Weights of a small self-supervised image encoder.
Model: 32-pixel images, activation gelu, patch size [2, 2], layers 14, width 192.
Data: trained on capsule endoscopy frames (Kvasir-Capsule), 69.7 epochs.
Rows from block 10 of a small self-supervised image encoder, named by matrix and row number. Rows with one number belong to one neuron. Each number is 128 + 24 x the weight over its row's rms, rounded and kept within 0 to 255. All counts start at 0.
After each neuron's rows are labels from the 100 images, of 14848, where the neuron reaches its highest value: "strongest on" is what is common among them. Only what is clearly more common there than usual is listed. The data: capsule endoscopy frames (Kvasir-Capsule). In brackets: how many of the 100.
# fc1: MLP up (model.blocks.10.mlp.fc1.weight, 768x192), inputs 0-191
# fc2: MLP down (model.blocks.10.mlp.fc2.weight, 192x768, transposed), outputs 0-191

fc1.617 [128 128 128 128 128 128 128 128 128 128 128 128 128 128 128 128 128 128 128 128 128 128 128  83 179 128 128 128 128  68 128 128 151 109 128 128 128 128 128 128 128  59 128 128  30 128  56 128 128 179 128 128  62 128 128 147 128 128 128 128 128 128 128 128 128  40 128 128 128 135 128  99 128 128  80  79 128  60  67 128 128 128 128 128 128  53 128 128 128 128 128 128 128 128 128  97 151 128 128 128 128 128  51 189 128 128 128 128 128  83 128 188 165 128 128 128 128 128 128 128 128 128 205 107 175 128 128 128 128 192  69 128 128 128 128 128 128 128  89 128 128 128 152 128 158 128 128 128 128 128 128 128 128 142 128 128 128 128 128 128 128 128 128 128 141 128 128 128 128 128 128 128 128 128 128 128 128 128 182  78 128 128 128 117 128 190 128 128 128 128 128 128]
fc2.617 [128 128 128 128 128 128  18 128 128 128 128 128 128 128 128 128 128 128 115 128 128 128 128 128 163 165 128 128 128 128 128 128 128 116 128 128 119 199 183 128 153 128 128 131 128 159  70 164 198 128 128 110 128 128 128 128 128 128 128 128 180 195 128 128 128 183 128 128  64 128 128 128 128 246 128 160 197 128 128 128 128 128 128 128 128 128 128 128 128 128 128  81 128 128 128 128 128  88 128 128 128 128 128 128 128 128 128 128 128  71 128 128 128 128 128 128 128 128 128 128 128 128 128 128 128 128 106 128 128 128 128 128 128 128 194 128 128 119 128 128 128 128 128 128 128 128 128 128 128 128 128 181 128 128 183 128 176 128 128 175 128 128 128 128 128 175 128 128 162 128 128 166 128  86 128 128 128 128 128  37 128 128 175 128 128 128  78 128 128 128 128 128]
strongest on: finding: ileocecal valve (27)

fc1.752 [128 128 128 128 128 158 128 140 128 128 128 179 128 128 128 128 128  61  53 128 128 128 176 150 128 128 175 128 128 128 128 168 128 128 128 171 128 128 128 128 128 128 128 128 204 128 128 128 128 173 128  96 181 128 128 128 128 128 128 128 128 192 128 128 128  96 128 168 128 174  76 128 128 128  95 128 128 128 128  63 128 128 128 128  98 128  74 128 128 128 173 106 128  64 128 128 128 128 128 141 128 128  41 158 128 128 128 197 128 128 128 128 102 172 128 128 128 128 155 128 128 128 131 128 128 128  93 128 128 128  80 221 128 128 128 128 101 128 128 128 128 175 128 173 128  44 128 128 128 128 128 128 128  88 128 128 128 128 128 128 128 128 141 128 128 128  75 128 128  99 128 128  86 161 128 128 128 128 128 128 128 128 131 128 128 128 128 128 152 128 128 128]
fc2.752 [128 128 186 128 128  83 128 128 128 143 166 128 128 128 204 186 128 128 128 128  90 128 128 128  66 188 128 128 128  93 167 128 128 100 128 128 154 128 128 128 201 150 128 128 128 128 128 118 128 128 128 165 128 128 128 128 128 128 128 128 128 128 128 128 128 128 128 179 162 128  93  89 128 128 128 128 128 128 128 128 128 128 128 189 102 128 128 128 128 128 147 128 128  51 128  75 128 128 128 128  89 128 128 197 128 156 128 128 128 128 128 128 128 128 128 128 128  89 128  71 128 128 128  71 128 106  88 128 147 128 174 128 128 128 128 128 128 128 128 128 128  54 128 128 128 128 128 128 128 128 128 128 147  63 128 151 128 128  72 134 198 128 187 151 128 128 128 128 128 128 176 128 128 128 128  95 128 198 128 155 128 128 128 128 128 128  97 128 128 128 133 170]
strongest on: finding: ileocecal valve (78)

fc1.485 [128 128 134 128 118 128 128 128 128  73 144 145 116 159 128 128 103 128 128 180 128 128 128 128 138  92 128  53 128 128 128 128 152  82 128 128 176 141 128 128  99 128 128 128 128 151 187 152 128 128 143 128  67 156  85 128 156 128 128 128 189 128 128 151 128 128 128 128 128 128 128 128  65 128 154 177  76 128 128 128 128  89 128 128  74 128 128 128 128 128 128 128 148 128 128 128  80 115  72 128 188 128 128 128 128 128 105 128 128 128  65 128 128 128 128 128 128 128 128 128 128 128 128 128 128 168 128 128  94 164 148 128 128 128 128 128 128  99 128 128 128 128 128 128 153 128 128 128  93 128 128 205 128 128 128 172 128 128 128 122 164 128 128 113 125 166 128 128 128 128 128 128 128 128 128 128  90 173 114 128 103 128 151 144 128 225 128 128 128  84  42  72]
fc2.485 [128 128  92 128 128 128  78 128 128 128 146 128 128 128 203 114 128 128 128 183 128 128 128 128 181  62 128 128  85 146 128 157 154 128 123 128 128 128 128 122 128 128 128  97 128 128 152 147 128 128 128  95 128 128 128 158 128 128 128 128 219 128 128 128 128  87 128 128  82 128 128 128 128 128  75 128 128 128 128 128 158  89 189 128 128  98  68 128 128 128 193 128  71 153 101 128  78 105 136 128 164 128  65 128 128 128 128 128 128 128  94 128 126 128  66 126 128 128 128 172 163 111 128 151 128 128 128  78 128 128 128 143 128 128 128 128 128 128 164 128  67  85 128 143 148 188 128 110 152 128 128 159 128 147 128 164 120 109 128 128  50 128  64 128 128 128 148 128 128 128 128 128 128 128 128 128 128 128 128  75 128 128 128 128 128 128 128 128 128 110 128 128]
strongest on: finding: foreign body (33)

fc1.539 [ 97 106 138 128 128 118 175 128 128  83  70 128 128 210 128 128 123 128 128 150 104  79 128 128 106 128 128 128 128 128 128 128 128 128  94  57 128 128 128 157 128  96 128 128 128  97  96  73 128 128 128  94 105 128 128 128 128 128 128 128 128 128 150 128 128 128 128 128 128 128 128 128 128 128  81 128 128 128 128 187 128 169 128 128 154 128  62 128 128 128 128 128 170 128 128 200 128 128 123 128 128 105 148 201 128 157 128 128 126 128 128  84 128 128 128 128 128 128 128 140 128 128 128 128 128 128 128 128 128 128 128  75 128 128 128 128  74 128 128 128 128 128 128 128 128  50 128 128 128 128  76 128 128  55  47 128 128 128 128 128 128  91  87 128 128 128 128 128 128 128 128 128 188 128 128 162 128 128 148 128 199 128  84 128  89 188 128 128 128 128 103 128]
fc2.539 [128 128  85 128 128 128 182  80 141  67 128 128 128 128 128 128 171 128 128 128 128  95 128 128 128 128 128 128 128  40 128 128 128 128 128 173 145 159 153 128 128  76 128 165 128 162 128 128 128 128 128 128 128 128 200 171 128 186 128 128 128 194 165 128 128 128 128 128 128 128 128 128 128 128 169 137 128 128 128 128 124 128 128 128 128  94 128 128 200 100 128  83 128 112 128 128 128 150 128 128 128  58 128 128 128 128 128 128 128 128 128 128 128 128 174 128 128 128 200 128 128 128 163  84 128 128 128 128 128 128 128 142  83  72 128 128 128 128 128 128  34 127 128 117 128 128 128  76 128 162 128 101 128 128 128 190 128  85 128 128 128 148 128 128 128 108 128 128 128 128 128 162 128 128 128 149  57 128 148 129 167 128 156 128 128 128 128 128 173 128 128 128]
strongest on: finding: pylorus (44)

fc1.116 [128 128 128 128 128 128 128 128 190 128 128 128 128 128  94 128 128 128 128 128 128  73  99 128 128  80 128 128 128 188 128 128 128 128 128 102 128 128 128 157 128 106  81 128 211 128 128 128 128 128 128 128 128 128 128 128 128 128  81 128 187 128  94 128  49 128  91 128 128  71 128 128 128 128  94 183 128 128 128 128  87 170  75 128 101 128 128 152 128 128 128 128 128 128 128 103 128  70 128 128 140 128 128 128 128 128 128 128 128 128 128 128 128 128 138  68  76 130 128 128 128 128 128 146 128 128 128 128 128 128 128 231 128 123 128 128 128 214  83 128 215 128 128 128 128 128  95 128 128 128 128 100 104 128 128 104 128 128 128 180  84 128 128 128 112 128 128 128 128 102 128 128 116 128 128 184 150 128 128 128 128 128 128 128 128 128 128 128 128  70 128  91]
fc2.116 [128 128 128 128 128 128 128 128 128 128 128 128 128 128 156 128 128 178 128 128 128  63 128 128 128 128 128 128 128 128 128 128 211 128 128 128 128 128 128 128  90  89 128 128 170 170  61 128 128 168 128 128 128 159 128 128 128 128 128 128 128 128 107 128 128 100 128 128 128 128 128 128 153 128 128 128 128 164 128 203  83 128  97 128 179  94 128 128 179 128  47 128 121 128 128 128 128 128 112 128 102 128 128 128 128 128  83 195 128 128 205 128 128 128 128 128 128 128 128 128 128 128 128 254 166 128 128 128 128 128 128 128 128 128 128 128 128 128 128 128 167 128 128  55 128 128 163 128 128 128  78 128 128 128  88 128 181 128 128 141 128 128 128 128 128 186  84 128 128 128 128 128 181 128 128 138 128 128 128 154 128 128 112 149 128 128 128 128 118 176 128 128]
strongest on: finding: pylorus (56)

fc1.421 [128 128 184 128 165 128 148 128 128 119  68 128 143 128 128 128 128  87 128 128 128 128  89  74 128 128 128 128 128 128 128 128  78  78 128 128 128 142 128 128  84 128 128  88 128 128 128 128 149 128 128 128  97 128 128 128 128 128 128 128 128 128 128 110 128 128 158 128 128 128 128  76  88 128 153 128 128 128 128 128 128 170 128 128 128 128 144 128 155 128 144 128 165 113 128 128 173 128 153 170 128 128 128 128 158 146 110 128 128 128 128 128 128 128 128  70 144 128 128 128 128 128 161 128 100 147 128 128 128 153 128 128 128  55 101 128 175 128 128 128 187 128 128 128  74  65 128 128 128 128 128 128 242  95 128 128 128 128 157 128 179 147 128  75  89 128 128 128 128 128 185 128 128 128 211 177 128 128 138 128 102 213 156 128 128 128 128 128 128 128 128 128]
fc2.421 [128 128 128 128 128 128 128 128 128 128 128 128 128 128 128 128 145 128 128  91 128 128 128 179 128 128 128 128 177 128 202  76 185 128 128 128 108 100 128 183  98 128 128 128 128 128  94 128 128 128 128 128 128 128 128 128 128 128 128 232 128 128 128 128 128 128 128 128 173 128 128 128 128 128 128 128 128 128 128 128 128  88 128 128 184 128 143 128 103 128 128 128 128 128 167 128 128  97 128 128 128 128 128 128  97 128  81 128 128  18 128 128  95 128 128 128 128 128 120 128 128 128 158 128 128 128 177 128 128 155 128 128 128 223 128 134 128  99 128 128 207 128 128 128 150 128 194 128 128 128 128 128 128  75 128 128 128 142 148 128 128 128 139 110 128 128 128 194 128 104 128 128 128 128 128  49  88 128 128 128  77  98 128 128 128 128 183 128 128 161 128 128]
strongest on: finding: ileocecal valve (76)

fc1.339 [128 128 128 128 128 128 128 128 128 158 128  64 128 128 162 128 128 128 128 128 128 128 128 161 128 128 128 128 128 128 128 128 128 128  73 186 128 128 163  68 128 128  78 128 128 128 128 128  99 188 154 128 197 128 128 128 128 142 128  84 106  83  73 166 128 128 128 128 128 103 128 128 128 120 128 113 128 158 128 128 156 152 166 128 128 128 128 128 181  98 128 144 128 109 162  92 128 128 128 128 128  63 182 194 128 128 128 128 151 104 181 128 128  98 128 128 128 128 128  93 128 147 128 128  86 128 128 128 128 194 128 128 128  49 128 128 218 128 166 128 128 128 128 128  73 102 128 128 128 128 128 128 128 206 128 128 128 170 128 128 128 128  88 128 128 128 104 128 128 128 128 128 128 128 128 128 128 141 128 128 128 128 128 163  65 128 128 128 128 128 128 128]
fc2.339 [135 128 128 128 217 128 128  62 128 128 128 156 128 128 128 201 128 128 167 128 128 128 128 128 128 128 128 122 128 128 128 128 181 128 128 128  99 128 128 128 128 115 128 128 128  63 128 128 128 155  95 128 128 128 128 128 128 151 128 128 128  37 199 128 128 128 106 100 128 128 128 128  62 128 128 149 128 128 107  99 128 128 128 128  52 128 128 194 133 128 128 128 128 132 128 128 128 128  86 128 128 128 128 128  44 128 103 128 128 128 128 112 128 128 128 128 128 128 128 128 128 128 128 128 128 128  73 128 128 128  12 128 128 128 103 128  96 128 128 157 110 128 128 128  67 128 128 128 128 128 128 128 128 128 128 128 128 128 128 128  78 128 128 128 128 128 128 143 128 128 128 128 128 128 191 171 128 128 128 128  71  73 128 103 123 128 128 128 160 128 128 128]
strongest on: finding: ileocecal valve (38)

fc1.50 [128 128 128 128 128 128 128 196 128 128 128 128 128 128 128 128 128 128 195 176 128 128 128 128 128 128 103 128 128 128 128 128 128 128 197 221 128 128 128  95 128 128 128 128 128 128 128 128 121 128 128 128 128 128 128 128 162 106 128 128 198  98 128 173 128 128 128 128 128 128 128 128 128 109  71 128 128 128  66 224 128 128 128 128 128 128 128 128 128 128 128   3  52 128 128 128 128 128 128 128 128 128 128 150 128 128 128 128 128 128 128  73 192  69 128 128 128 163 178 128 128 128 128 128 128 128 178  84 165 117 128 128 128 128 128 128 128 128 128 128 128 128 128 128 152 128 128 128 187 128 128 160 128 128 128 128 128 128 145 128 128 128 128 128 128 128 128 135  61 128 128 128 128 128 152 164 187 128 128 128 141 128 128 128 128 128 128 128 128 128 128 128]
fc2.50 [128 128 174 128 128 128  85 128 128 177 128 128 128 128 217 128 128 128 128 128  67 128 128 128 128 128 180 103 128 128 128 128 128 128 128 128 128 128 128 128 128 128 128 162 128 128 128 128 128 128 128 203 102 128 128 118 128 128 182  84 128 128 128  85 128 128 128 128 128 173 108 105 128 128 128 128 166 128 128 128 128 128 128 128 128 128 128  65 128 180 128 128 128 128 128 128 128  99  92  63 128 128 128 128 131 128 128 128 128  53 109 128 128 121 128 128 128 128 130 128 128 128 128 156  61 128 128 194 128 128 128  41 128 128 128 128 128 128 170 128 104 128 128 128 128 128 128 128 128  43 128 128 128 180 128 128 128 128 128 128 128 128 169 128 128 124 128 128 128 128 128 128 128 128 128  37  72 164 128 128 128 128 128 154 128 184 128 128 128 128 191 128]
strongest on: finding: ileocecal valve (59)