Weights of a small self-supervised image encoder: 8.75M parameters, layers 14.
Rows from block 9 of a small self-supervised image encoder, named by matrix and row number. Rows with one number belong to one neuron. Each number is 500 + 50 x the weight over its row's rms, rounded and kept within 0 to 999. All counts start at 0. Numbers have three digits each.
Before each neuron's rows are labels from the 100 images, of 14848, where the neuron reaches its highest value: "top examples" is what is common among them. Only what is clearly more common there than usual is listed. The data: capsule endoscopy frames (Kvasir-Capsule).
# fc1: MLP up (model.blocks.9.mlp.fc1.weight, 768x192), inputs 0-95
# fc2: MLP down (model.blocks.9.mlp.fc2.weight, 192x768, transposed), outputs 0-95

top examples: finding: reduced mucosal view
fc1.382:500500500453500500500500390500500500504500500500500500568500406500500500500500500500500500500500402629562500500500500362571500374500500500542590500397520500500500500417566500500500500500597500500583500380500603500500500500500500500467562327500597500360500500522615500500645421500500570527
fc2.382:500500500500500500589590500500564591500500452437500615478621631500500391500500500500500437500500639500500500531500551680500500500500500531500500500500375528500500467500500593500500500500500500500500500500508347500651500500500500416500500500500442604595500500511500500425500593518500500479

top examples: finding: ileocecal valve
fc1.221:608500500500500545500500500500500522500500419500500500500500500584500500500500564500500491500500500500500500500500500325500588500500430425500500500536500500628500500500500461500500597500500587500500500500500500439379500500549500500500500500500500500500500500500500511573405542531542500366
fc2.221:418500500500399500544500500544500535500493500500500500500633500500500602500636500500453500500400500500500612500500500500500500500500500646500500479605500413500500500431500500500500500640500422500500500500500500472500500500500582500500500562500500500500500500500596452389500415379574500619

top examples: finding: blood fresh
fc1.393:500500403500500486500500500500500500500500500563413517558500500500482500500500593500500500500546573368500437500600500500500387500500604500500500500500391395500500500500478500500500500500500500500500500382500500500422500500500500500500500500474558500579500500500500435500500500500500548500
fc2.393:500500500352500500500500500500424500500500570520526500500587500500500500500500500500500500500500500500500444500500500500500500594615500500500500500500500500500500573500645500500500417500500500342500500370415500500500362600580500500500500500500604500440500500500500500500442500500290500500

top examples: finding: foreign body
fc1.582:500500500500500565723456590500500500500376500500438500500500543406576566500500500398500524500500500500500500500500500500500500500500500616500500555500604335500500500500500500412500500500410500500500500385500500493610500501222411412570500500500500387500500500410500500500562500500500580576
fc2.582:500500500384500500500621471465500500432581500611500500534500376547437500500588440500500339427500456522500500582500500605500500583336448500500500389500500500637500570500500500500590408534500436500500500518500500429500500500660500500500500500500531500566570554613500500477500597500500607500

top examples: finding: pylorus; finding: ileocecal valve
fc1.203:500343421545500500500500592500500500500500500500402500500500334500471500500451599467500500500686500500500500597500500500500500500500500441500500500500551500500500500500500673500500500500607500500532500500500500500500417500348395500500500500500464500500580500394500500500500500403500568500
fc2.203:500500401500500500500500599500500500500504585500500500500549500500500500500500500500318621500500500578500500500500500500500500500500500687500500500500443500500500500500500500500500500500500500683500500500556536500382500500500456500500500430438500500500602500500500500500416500500360500644

top examples: finding: foreign body
fc1.356:500500570500500455500500500500500500360584500500500378500614500500500475500500500529499391500500500500389500638538375471500500348500500500500500500500500299500500500500500561500500500500500500500500500500500436500500500500500532500440432500500472500670500500500355500500500581500500500500
fc2.356:552500500500605500500431500500500394500409500452500500500500535500500500500500500500500542500500500500581412500500500630500500500487500500500578448500371500500500500500500410569500500500500500500387500500500500630500500500500500500500603500679500500500370500500500634394581603500500618500

top examples: finding: blood fresh; finding: ileocecal valve
fc1.179:500403351500500566500500500500598500613451574500482500500645500500500500559500569500500533500500500500500407500612461500500434500500530458500500500500500500449458412500581416500500500500441500500500500500447380500464485500500365415500500500411500500500500588500500483500500500500500500500
fc2.179:500500333438508447433615500456500500500500500500500451500500500441626500534565500500500500431628500500617500413592500500500394500500500500500618556500378432421500500500500500500470441500393589587570530434500485634484500414500500500534500565500500500500500500457500500574500500500569500500

top examples: finding: ileocecal valve
fc1.721:443500500500500500620461547468500500500500500500500500425500500500500552560500500500500500572376500328500500500500500446500500500325500348500500380500578500500501457552465571500602500560431500500500500500500500435430615581500500418361500500500500500500548510590500621500444500500500442500
fc2.721:500500430500500529384500500405408500500500500500500500500500418500500416424465429567539568500469500500500557500500500500500584500500500500500500610500624468365500500500698500500524530502500500500500545500500599500461500500500500500500557500483500448616525500500638603500585500500500500500

top examples: finding: foreign body
fc1.407:560392500407500430500500500500500551500500500500606376500507500500559394500500500500500572500538500500500500500500409553500472500500500595500500500500500454562547500560500500424500500593411581500500500388500500500500500500500558565410500475500416500500500500500500500500558500500500526445
fc2.407:432626500500500500500500500500500433500500595500346500500500500553500500500418500562414500500500500620500500500500500500500500500404498563500400410430543500500395500500455500500451500361500500500500500500611500500401500500500500500500500500500500500500450500473500596458500500500481647500

top examples: finding: pylorus
fc1.345:425479500500561500500500383500500500500500500500563500500424648531500500500500500500500582500500500500500633500500500439500568500314500424500500500500500474500500500500500500500500332431437610500500695597500500500500500500500500500500500500500500350500500567500500434500500500648575500500
fc2.345:500500500500358500420500604500500500500500500500346500500500404500500500500500491500500500500500409500500500500572500482500500413500500476500412500500500500500500500500500230500500500500500500500500397500500500500500500500531500500500500500500618606500639500435500500614500500435500500500

top examples: finding: ileocecal valve
fc1.331:451500590446500500500500574500500394410546368500422500500500350435500465500500505500500500590500500500500500450500500500678500500500500500500500500323500500500500422500500636467500500500488380500500414580553431396500571500500500500631500500476500500500500500500500500500500462500500500500
fc2.331:500500500500387500463500500500500580581500500500715500500500500500500500500500399500500500500500500474501500500500500366500500500500565500500674366659500500500500500500500417399500500394513500500500367500500707599369500490500500500500500500500500500500500500500500500434396500500500500380

top examples: finding: blood fresh
fc1.535:453500500566500500500500500500500500684500500519500500484500500652500500500500500500500500500601500500500500500500500500500500500500500409500500500500500500500500381529500625500500500455500500500500647500500419500500500500500500500500593500500647500428500500500500500500500500500500500500
fc2.535:500500392500500500546563383500500344500500500500500500500480500500500500365563500500613500500500500500500500640500500443434635500553500500621394500500631475500500584500500500455549388641500500500450454500449404500500500500572500500500500500500409500500423538500376404650538478462500500456

top examples: finding: reduced mucosal view
fc1.639:500500604500565500597500500620414608396500500500500500500444637600500500500470500453500500462500608568429500366500500500482439413500500500500500500500500500531500481500637500447500583439447500640500500500586477500500500429500500638500500500396500415500500500587544500500546500500500500500
fc2.639:500500429500500591500548459576500500500500500500500500500500500500500500500500500500500575500500500500567371500500500500495500500500500500500478500466446338500500555500423571601641500500500474500500500500500414500500500500500500400658500500636500500500663493384486500500500500570500500500

top examples: finding: reduced mucosal view
fc1.448:500335500500549500500461500500576500588500663500536428500500500457500500500466500500500500500500614500408453500500585500500500500500500500500500500500500500353406608500500500500500500592500500500500500412500500500500500509500500354500583500500500500500500500500684634500500500500540351500
fc2.448:500596588537500490500500500500500458399500309500500500485556500520500500500569526500432500392500500500520500500416418500500476500423365384696500500468578500500500434646500500500500559500500500500500500500558500469500500500450500500500500500500500500544500500500478500517500586500500500500

top examples: finding: ileocecal valve
fc1.627:598500500500500500483500500458361475500500500500500500500500500500500500500500500558500500500622602584500660500500574351500500500500500500500500500500500500500440500539500500500500500526416500500500500500500500500500500523500538450348500500609500500500618500500500585558622428500418500500
fc2.627:500500699605500500500500500500500500500500500500500500500500500500500500500555488500500500500500500500500345614585500505500500602431606500500500500500500500500382500500500569500500500500500500500417500500500500543571500500377500500638500500500500500500397559500576500500500580500500500583

top examples: finding: foreign body
fc1.733:579500538500500407500500563500500500500500500495500686500591500500500500500414437500500500500500500500500500500500500500573500500500618500500404500500358500452500500500500500500621500500500500500533500500500500500500500500500500500500500500500500500387618500552500353674500500500500528500
fc2.733:500500500565500500473500500540500550528553424500500582500500537500500500500500500579577500500500526500500500500500500500500500384482500500500500500518445425633568476407500500500552589500500361500500500500500500500500405466584379407500500616512500500500500500500500500631500619451500500500

top examples: finding: foreign body
fc1.39:593426500500371424500500500500528500500500403500500500520562500384500500440500558500521500500500487611403551520500388500577337500500500500500579500630501500549500500452500500500500500500500500527500500648500500500500430500500424500500449500500500500500500500588627402500500517576500500500
fc2.39:479500500500500500500460527481500500433487500583500500500500327566459500500518517500568500500570500500500488441424500500500500461448500422538355603500500354500500500500500521500500433500500500551500394500500500500436577459500422630500500365590500500500500500500500500597500500473500500410

top examples: finding: pylorus
fc1.666:374586448500500500500500500483500500500500500500500555492468500507500500500461500500500500500500500500500500500451349478500500563653500500500710500500500500500452500500627429500500505500500500500500433500500542580500548500500500455416666500500500500500500500500401500500532500500500596603
fc2.666:565550500500500566417500500500500500500500316500500500460500386500500500500500500500500500500500500500500500515500500610500500500500500500555486500408549500500500500500370500500424500500500510500361500500500500500500500500571500500500500516500500500655550500382500500500500500500527500458

top examples: finding: ileocecal valve
fc1.299:694500500713500458500500500500500442500500500582500373500455500500647500398500500500500500500333500500500500500500417500500500413558500500500500437612419500500621588500500500500500500500500500500500500500500500500500533460500616500500500500500500500500500500427500500539500500673585500500
fc2.299:455500500500500632500500500500657380500566382436500500569500500500500500500500500500369380500500500500543469500500500500539500500500500500500500434500500500556500407414339430500500500500472500500500500500500500500500500500500668500500500500534500500557500500500500500557500500500500528662

top examples: finding: blood fresh
fc1.458:500547500500500500500500462598500500583451500336376500500500500500500500500427500472500542500500500500500500500500500500500500404469500464500500500604575500500500500535500500480500500540500500500500442500500410500500466425607500317500500500500500534500500500500500500500500500504500500500
fc2.458:500500500500500500500500500523500500500500500327500500391500500500500500500425500500500603500500500500500500500569545500500500500348500500361500500500500500500500500500500463500399500500500500500500500500500500500418500500649658398500500517500500551500500468357500500500500500500500685414

top examples: finding: foreign body
fc1.718:500500500500422500500591500500599500544500500500500500727436500500612500500500500500500500431576500500500394500500500500500500681500500500500500500500500500500500500500500500500657500500500500500631500575500574500500500500500500500633500500500500500500500500500500500500500328500551500500
fc2.718:500500500500500500500500500500656500500500500500500500500500500500500500500500603500500500500451500585528380500381500500489500427500500500500500392500456500589500500500500690500500500500567620500500500423632500500356500500500500500425500500623500500500500500500500500500341500500435500500

top examples: finding: pylorus
fc1.9:460500500500500575500500500500500500540414500500500575413443475500377500500500500500500500500433500500500500583423500500485500553500500500500500500393589500500500420421548431500500500500561410500500500500389587555500593365500500501386552500500500431432500342500500500459500500500500500512
fc2.9:500620500346500500500500500500500500500500588500500591500500500521468401451366500500527500500500500500500428500500384500500500500592500500500583500500448607402560500426500500408597500500500500500500472582571512500500500500593500500500500500479500500500500586500500612533500500500500500500

top examples: finding: reduced mucosal view
fc1.615:408567500500500500500396500500500500500500500500500648640365500582660443500500435411500500500500582566500568500500500500500500530500500428500500500500500500500500317500500500500500500500500500500500500500500500500500500500500549315500500513500531500438500500500500500500500500500500500500
fc2.615:500500373407500500500500356500500633630620500500500456500500500393500500500500500575500500500500500500500500554412586410500500579500500500398500500500541500357500500590500500500500586574395500500500500500500608500500500500500500500500500354500500500416500445500384500534500500500500500500

top examples: finding: reduced mucosal view
fc1.559:500473500500500500541500500500500500607500500500500500520667500500500409500500500500500500500500364500500426474500500465565585500500500500500446500500500362500500389500500500500500500500439500472441500500588500500500382500500500500500500500500500683500500425437570500418500539500500564500
fc2.559:459500500500500405500500500500500500500500508500500389500500500600500500500500500450500400681448525500500500500558500477476433500607500370386500562431520469500500500500500361500500527560500500500500573500392500560500500500500500500500500500500567442500446500405500500500500500500408500500

top examples: finding: foreign body; finding: ileocecal valve
fc1.67:500572410500500500500500500372443500500500500592500500507500500500447563553500500500609401500500689467500366500500383567500500500500500451500500500500500500474402500500500500500634562500500500500500529597600500500500591420556500500500593628500500500589500500464519531500500500500500401500
fc2.67:500500500500437500440500405500500500500613571500555500500500539500353500356422500500500500500536500425500500500500500500500500500500500500415500500500500500564500448500598601500443582500500391477500500486500361500568500500613500483626446500500500444688532500626571390366500500500500500500

top examples: finding: blood fresh
fc1.556:500500500500500500500500500500547500500626500500549361500500403500623617640388500468583500500460500500500500500500500500500500500500500500447468500411536601500500500500500500389500500500500500500500500500402500500459500430500500422449489500500500500500500500603533500609500500500500615500
fc2.556:500500384500564321488500500500523500559549575500500500500435500408500500458508500595500500500500524542500555500500500500500500500616500500500500500500411500500500347500500500384500363500500456535500500500500500500382500500500500553500500500500500500649558459500500500376500500571500422500

top examples: finding: ileocecal valve
fc1.246:500500500500500400500500500500500500500631500500500500500500500450500500500500410500500500392500577500500599611500500500500399471500500500454500500500500500500500555500500289500500359500500500500500500500439500500290500500500500500490436500500500500500451500500500404500452500523500500500
fc2.246:439548500500656477403500533500450500500500500500500500640500500500500500568500500500340492591500500601500500500595500500500500459500500500500500500500673500500500500500500558500369600673500500500500500500500500346560500438630500500470500500500608500500500500543500448500500500500500500500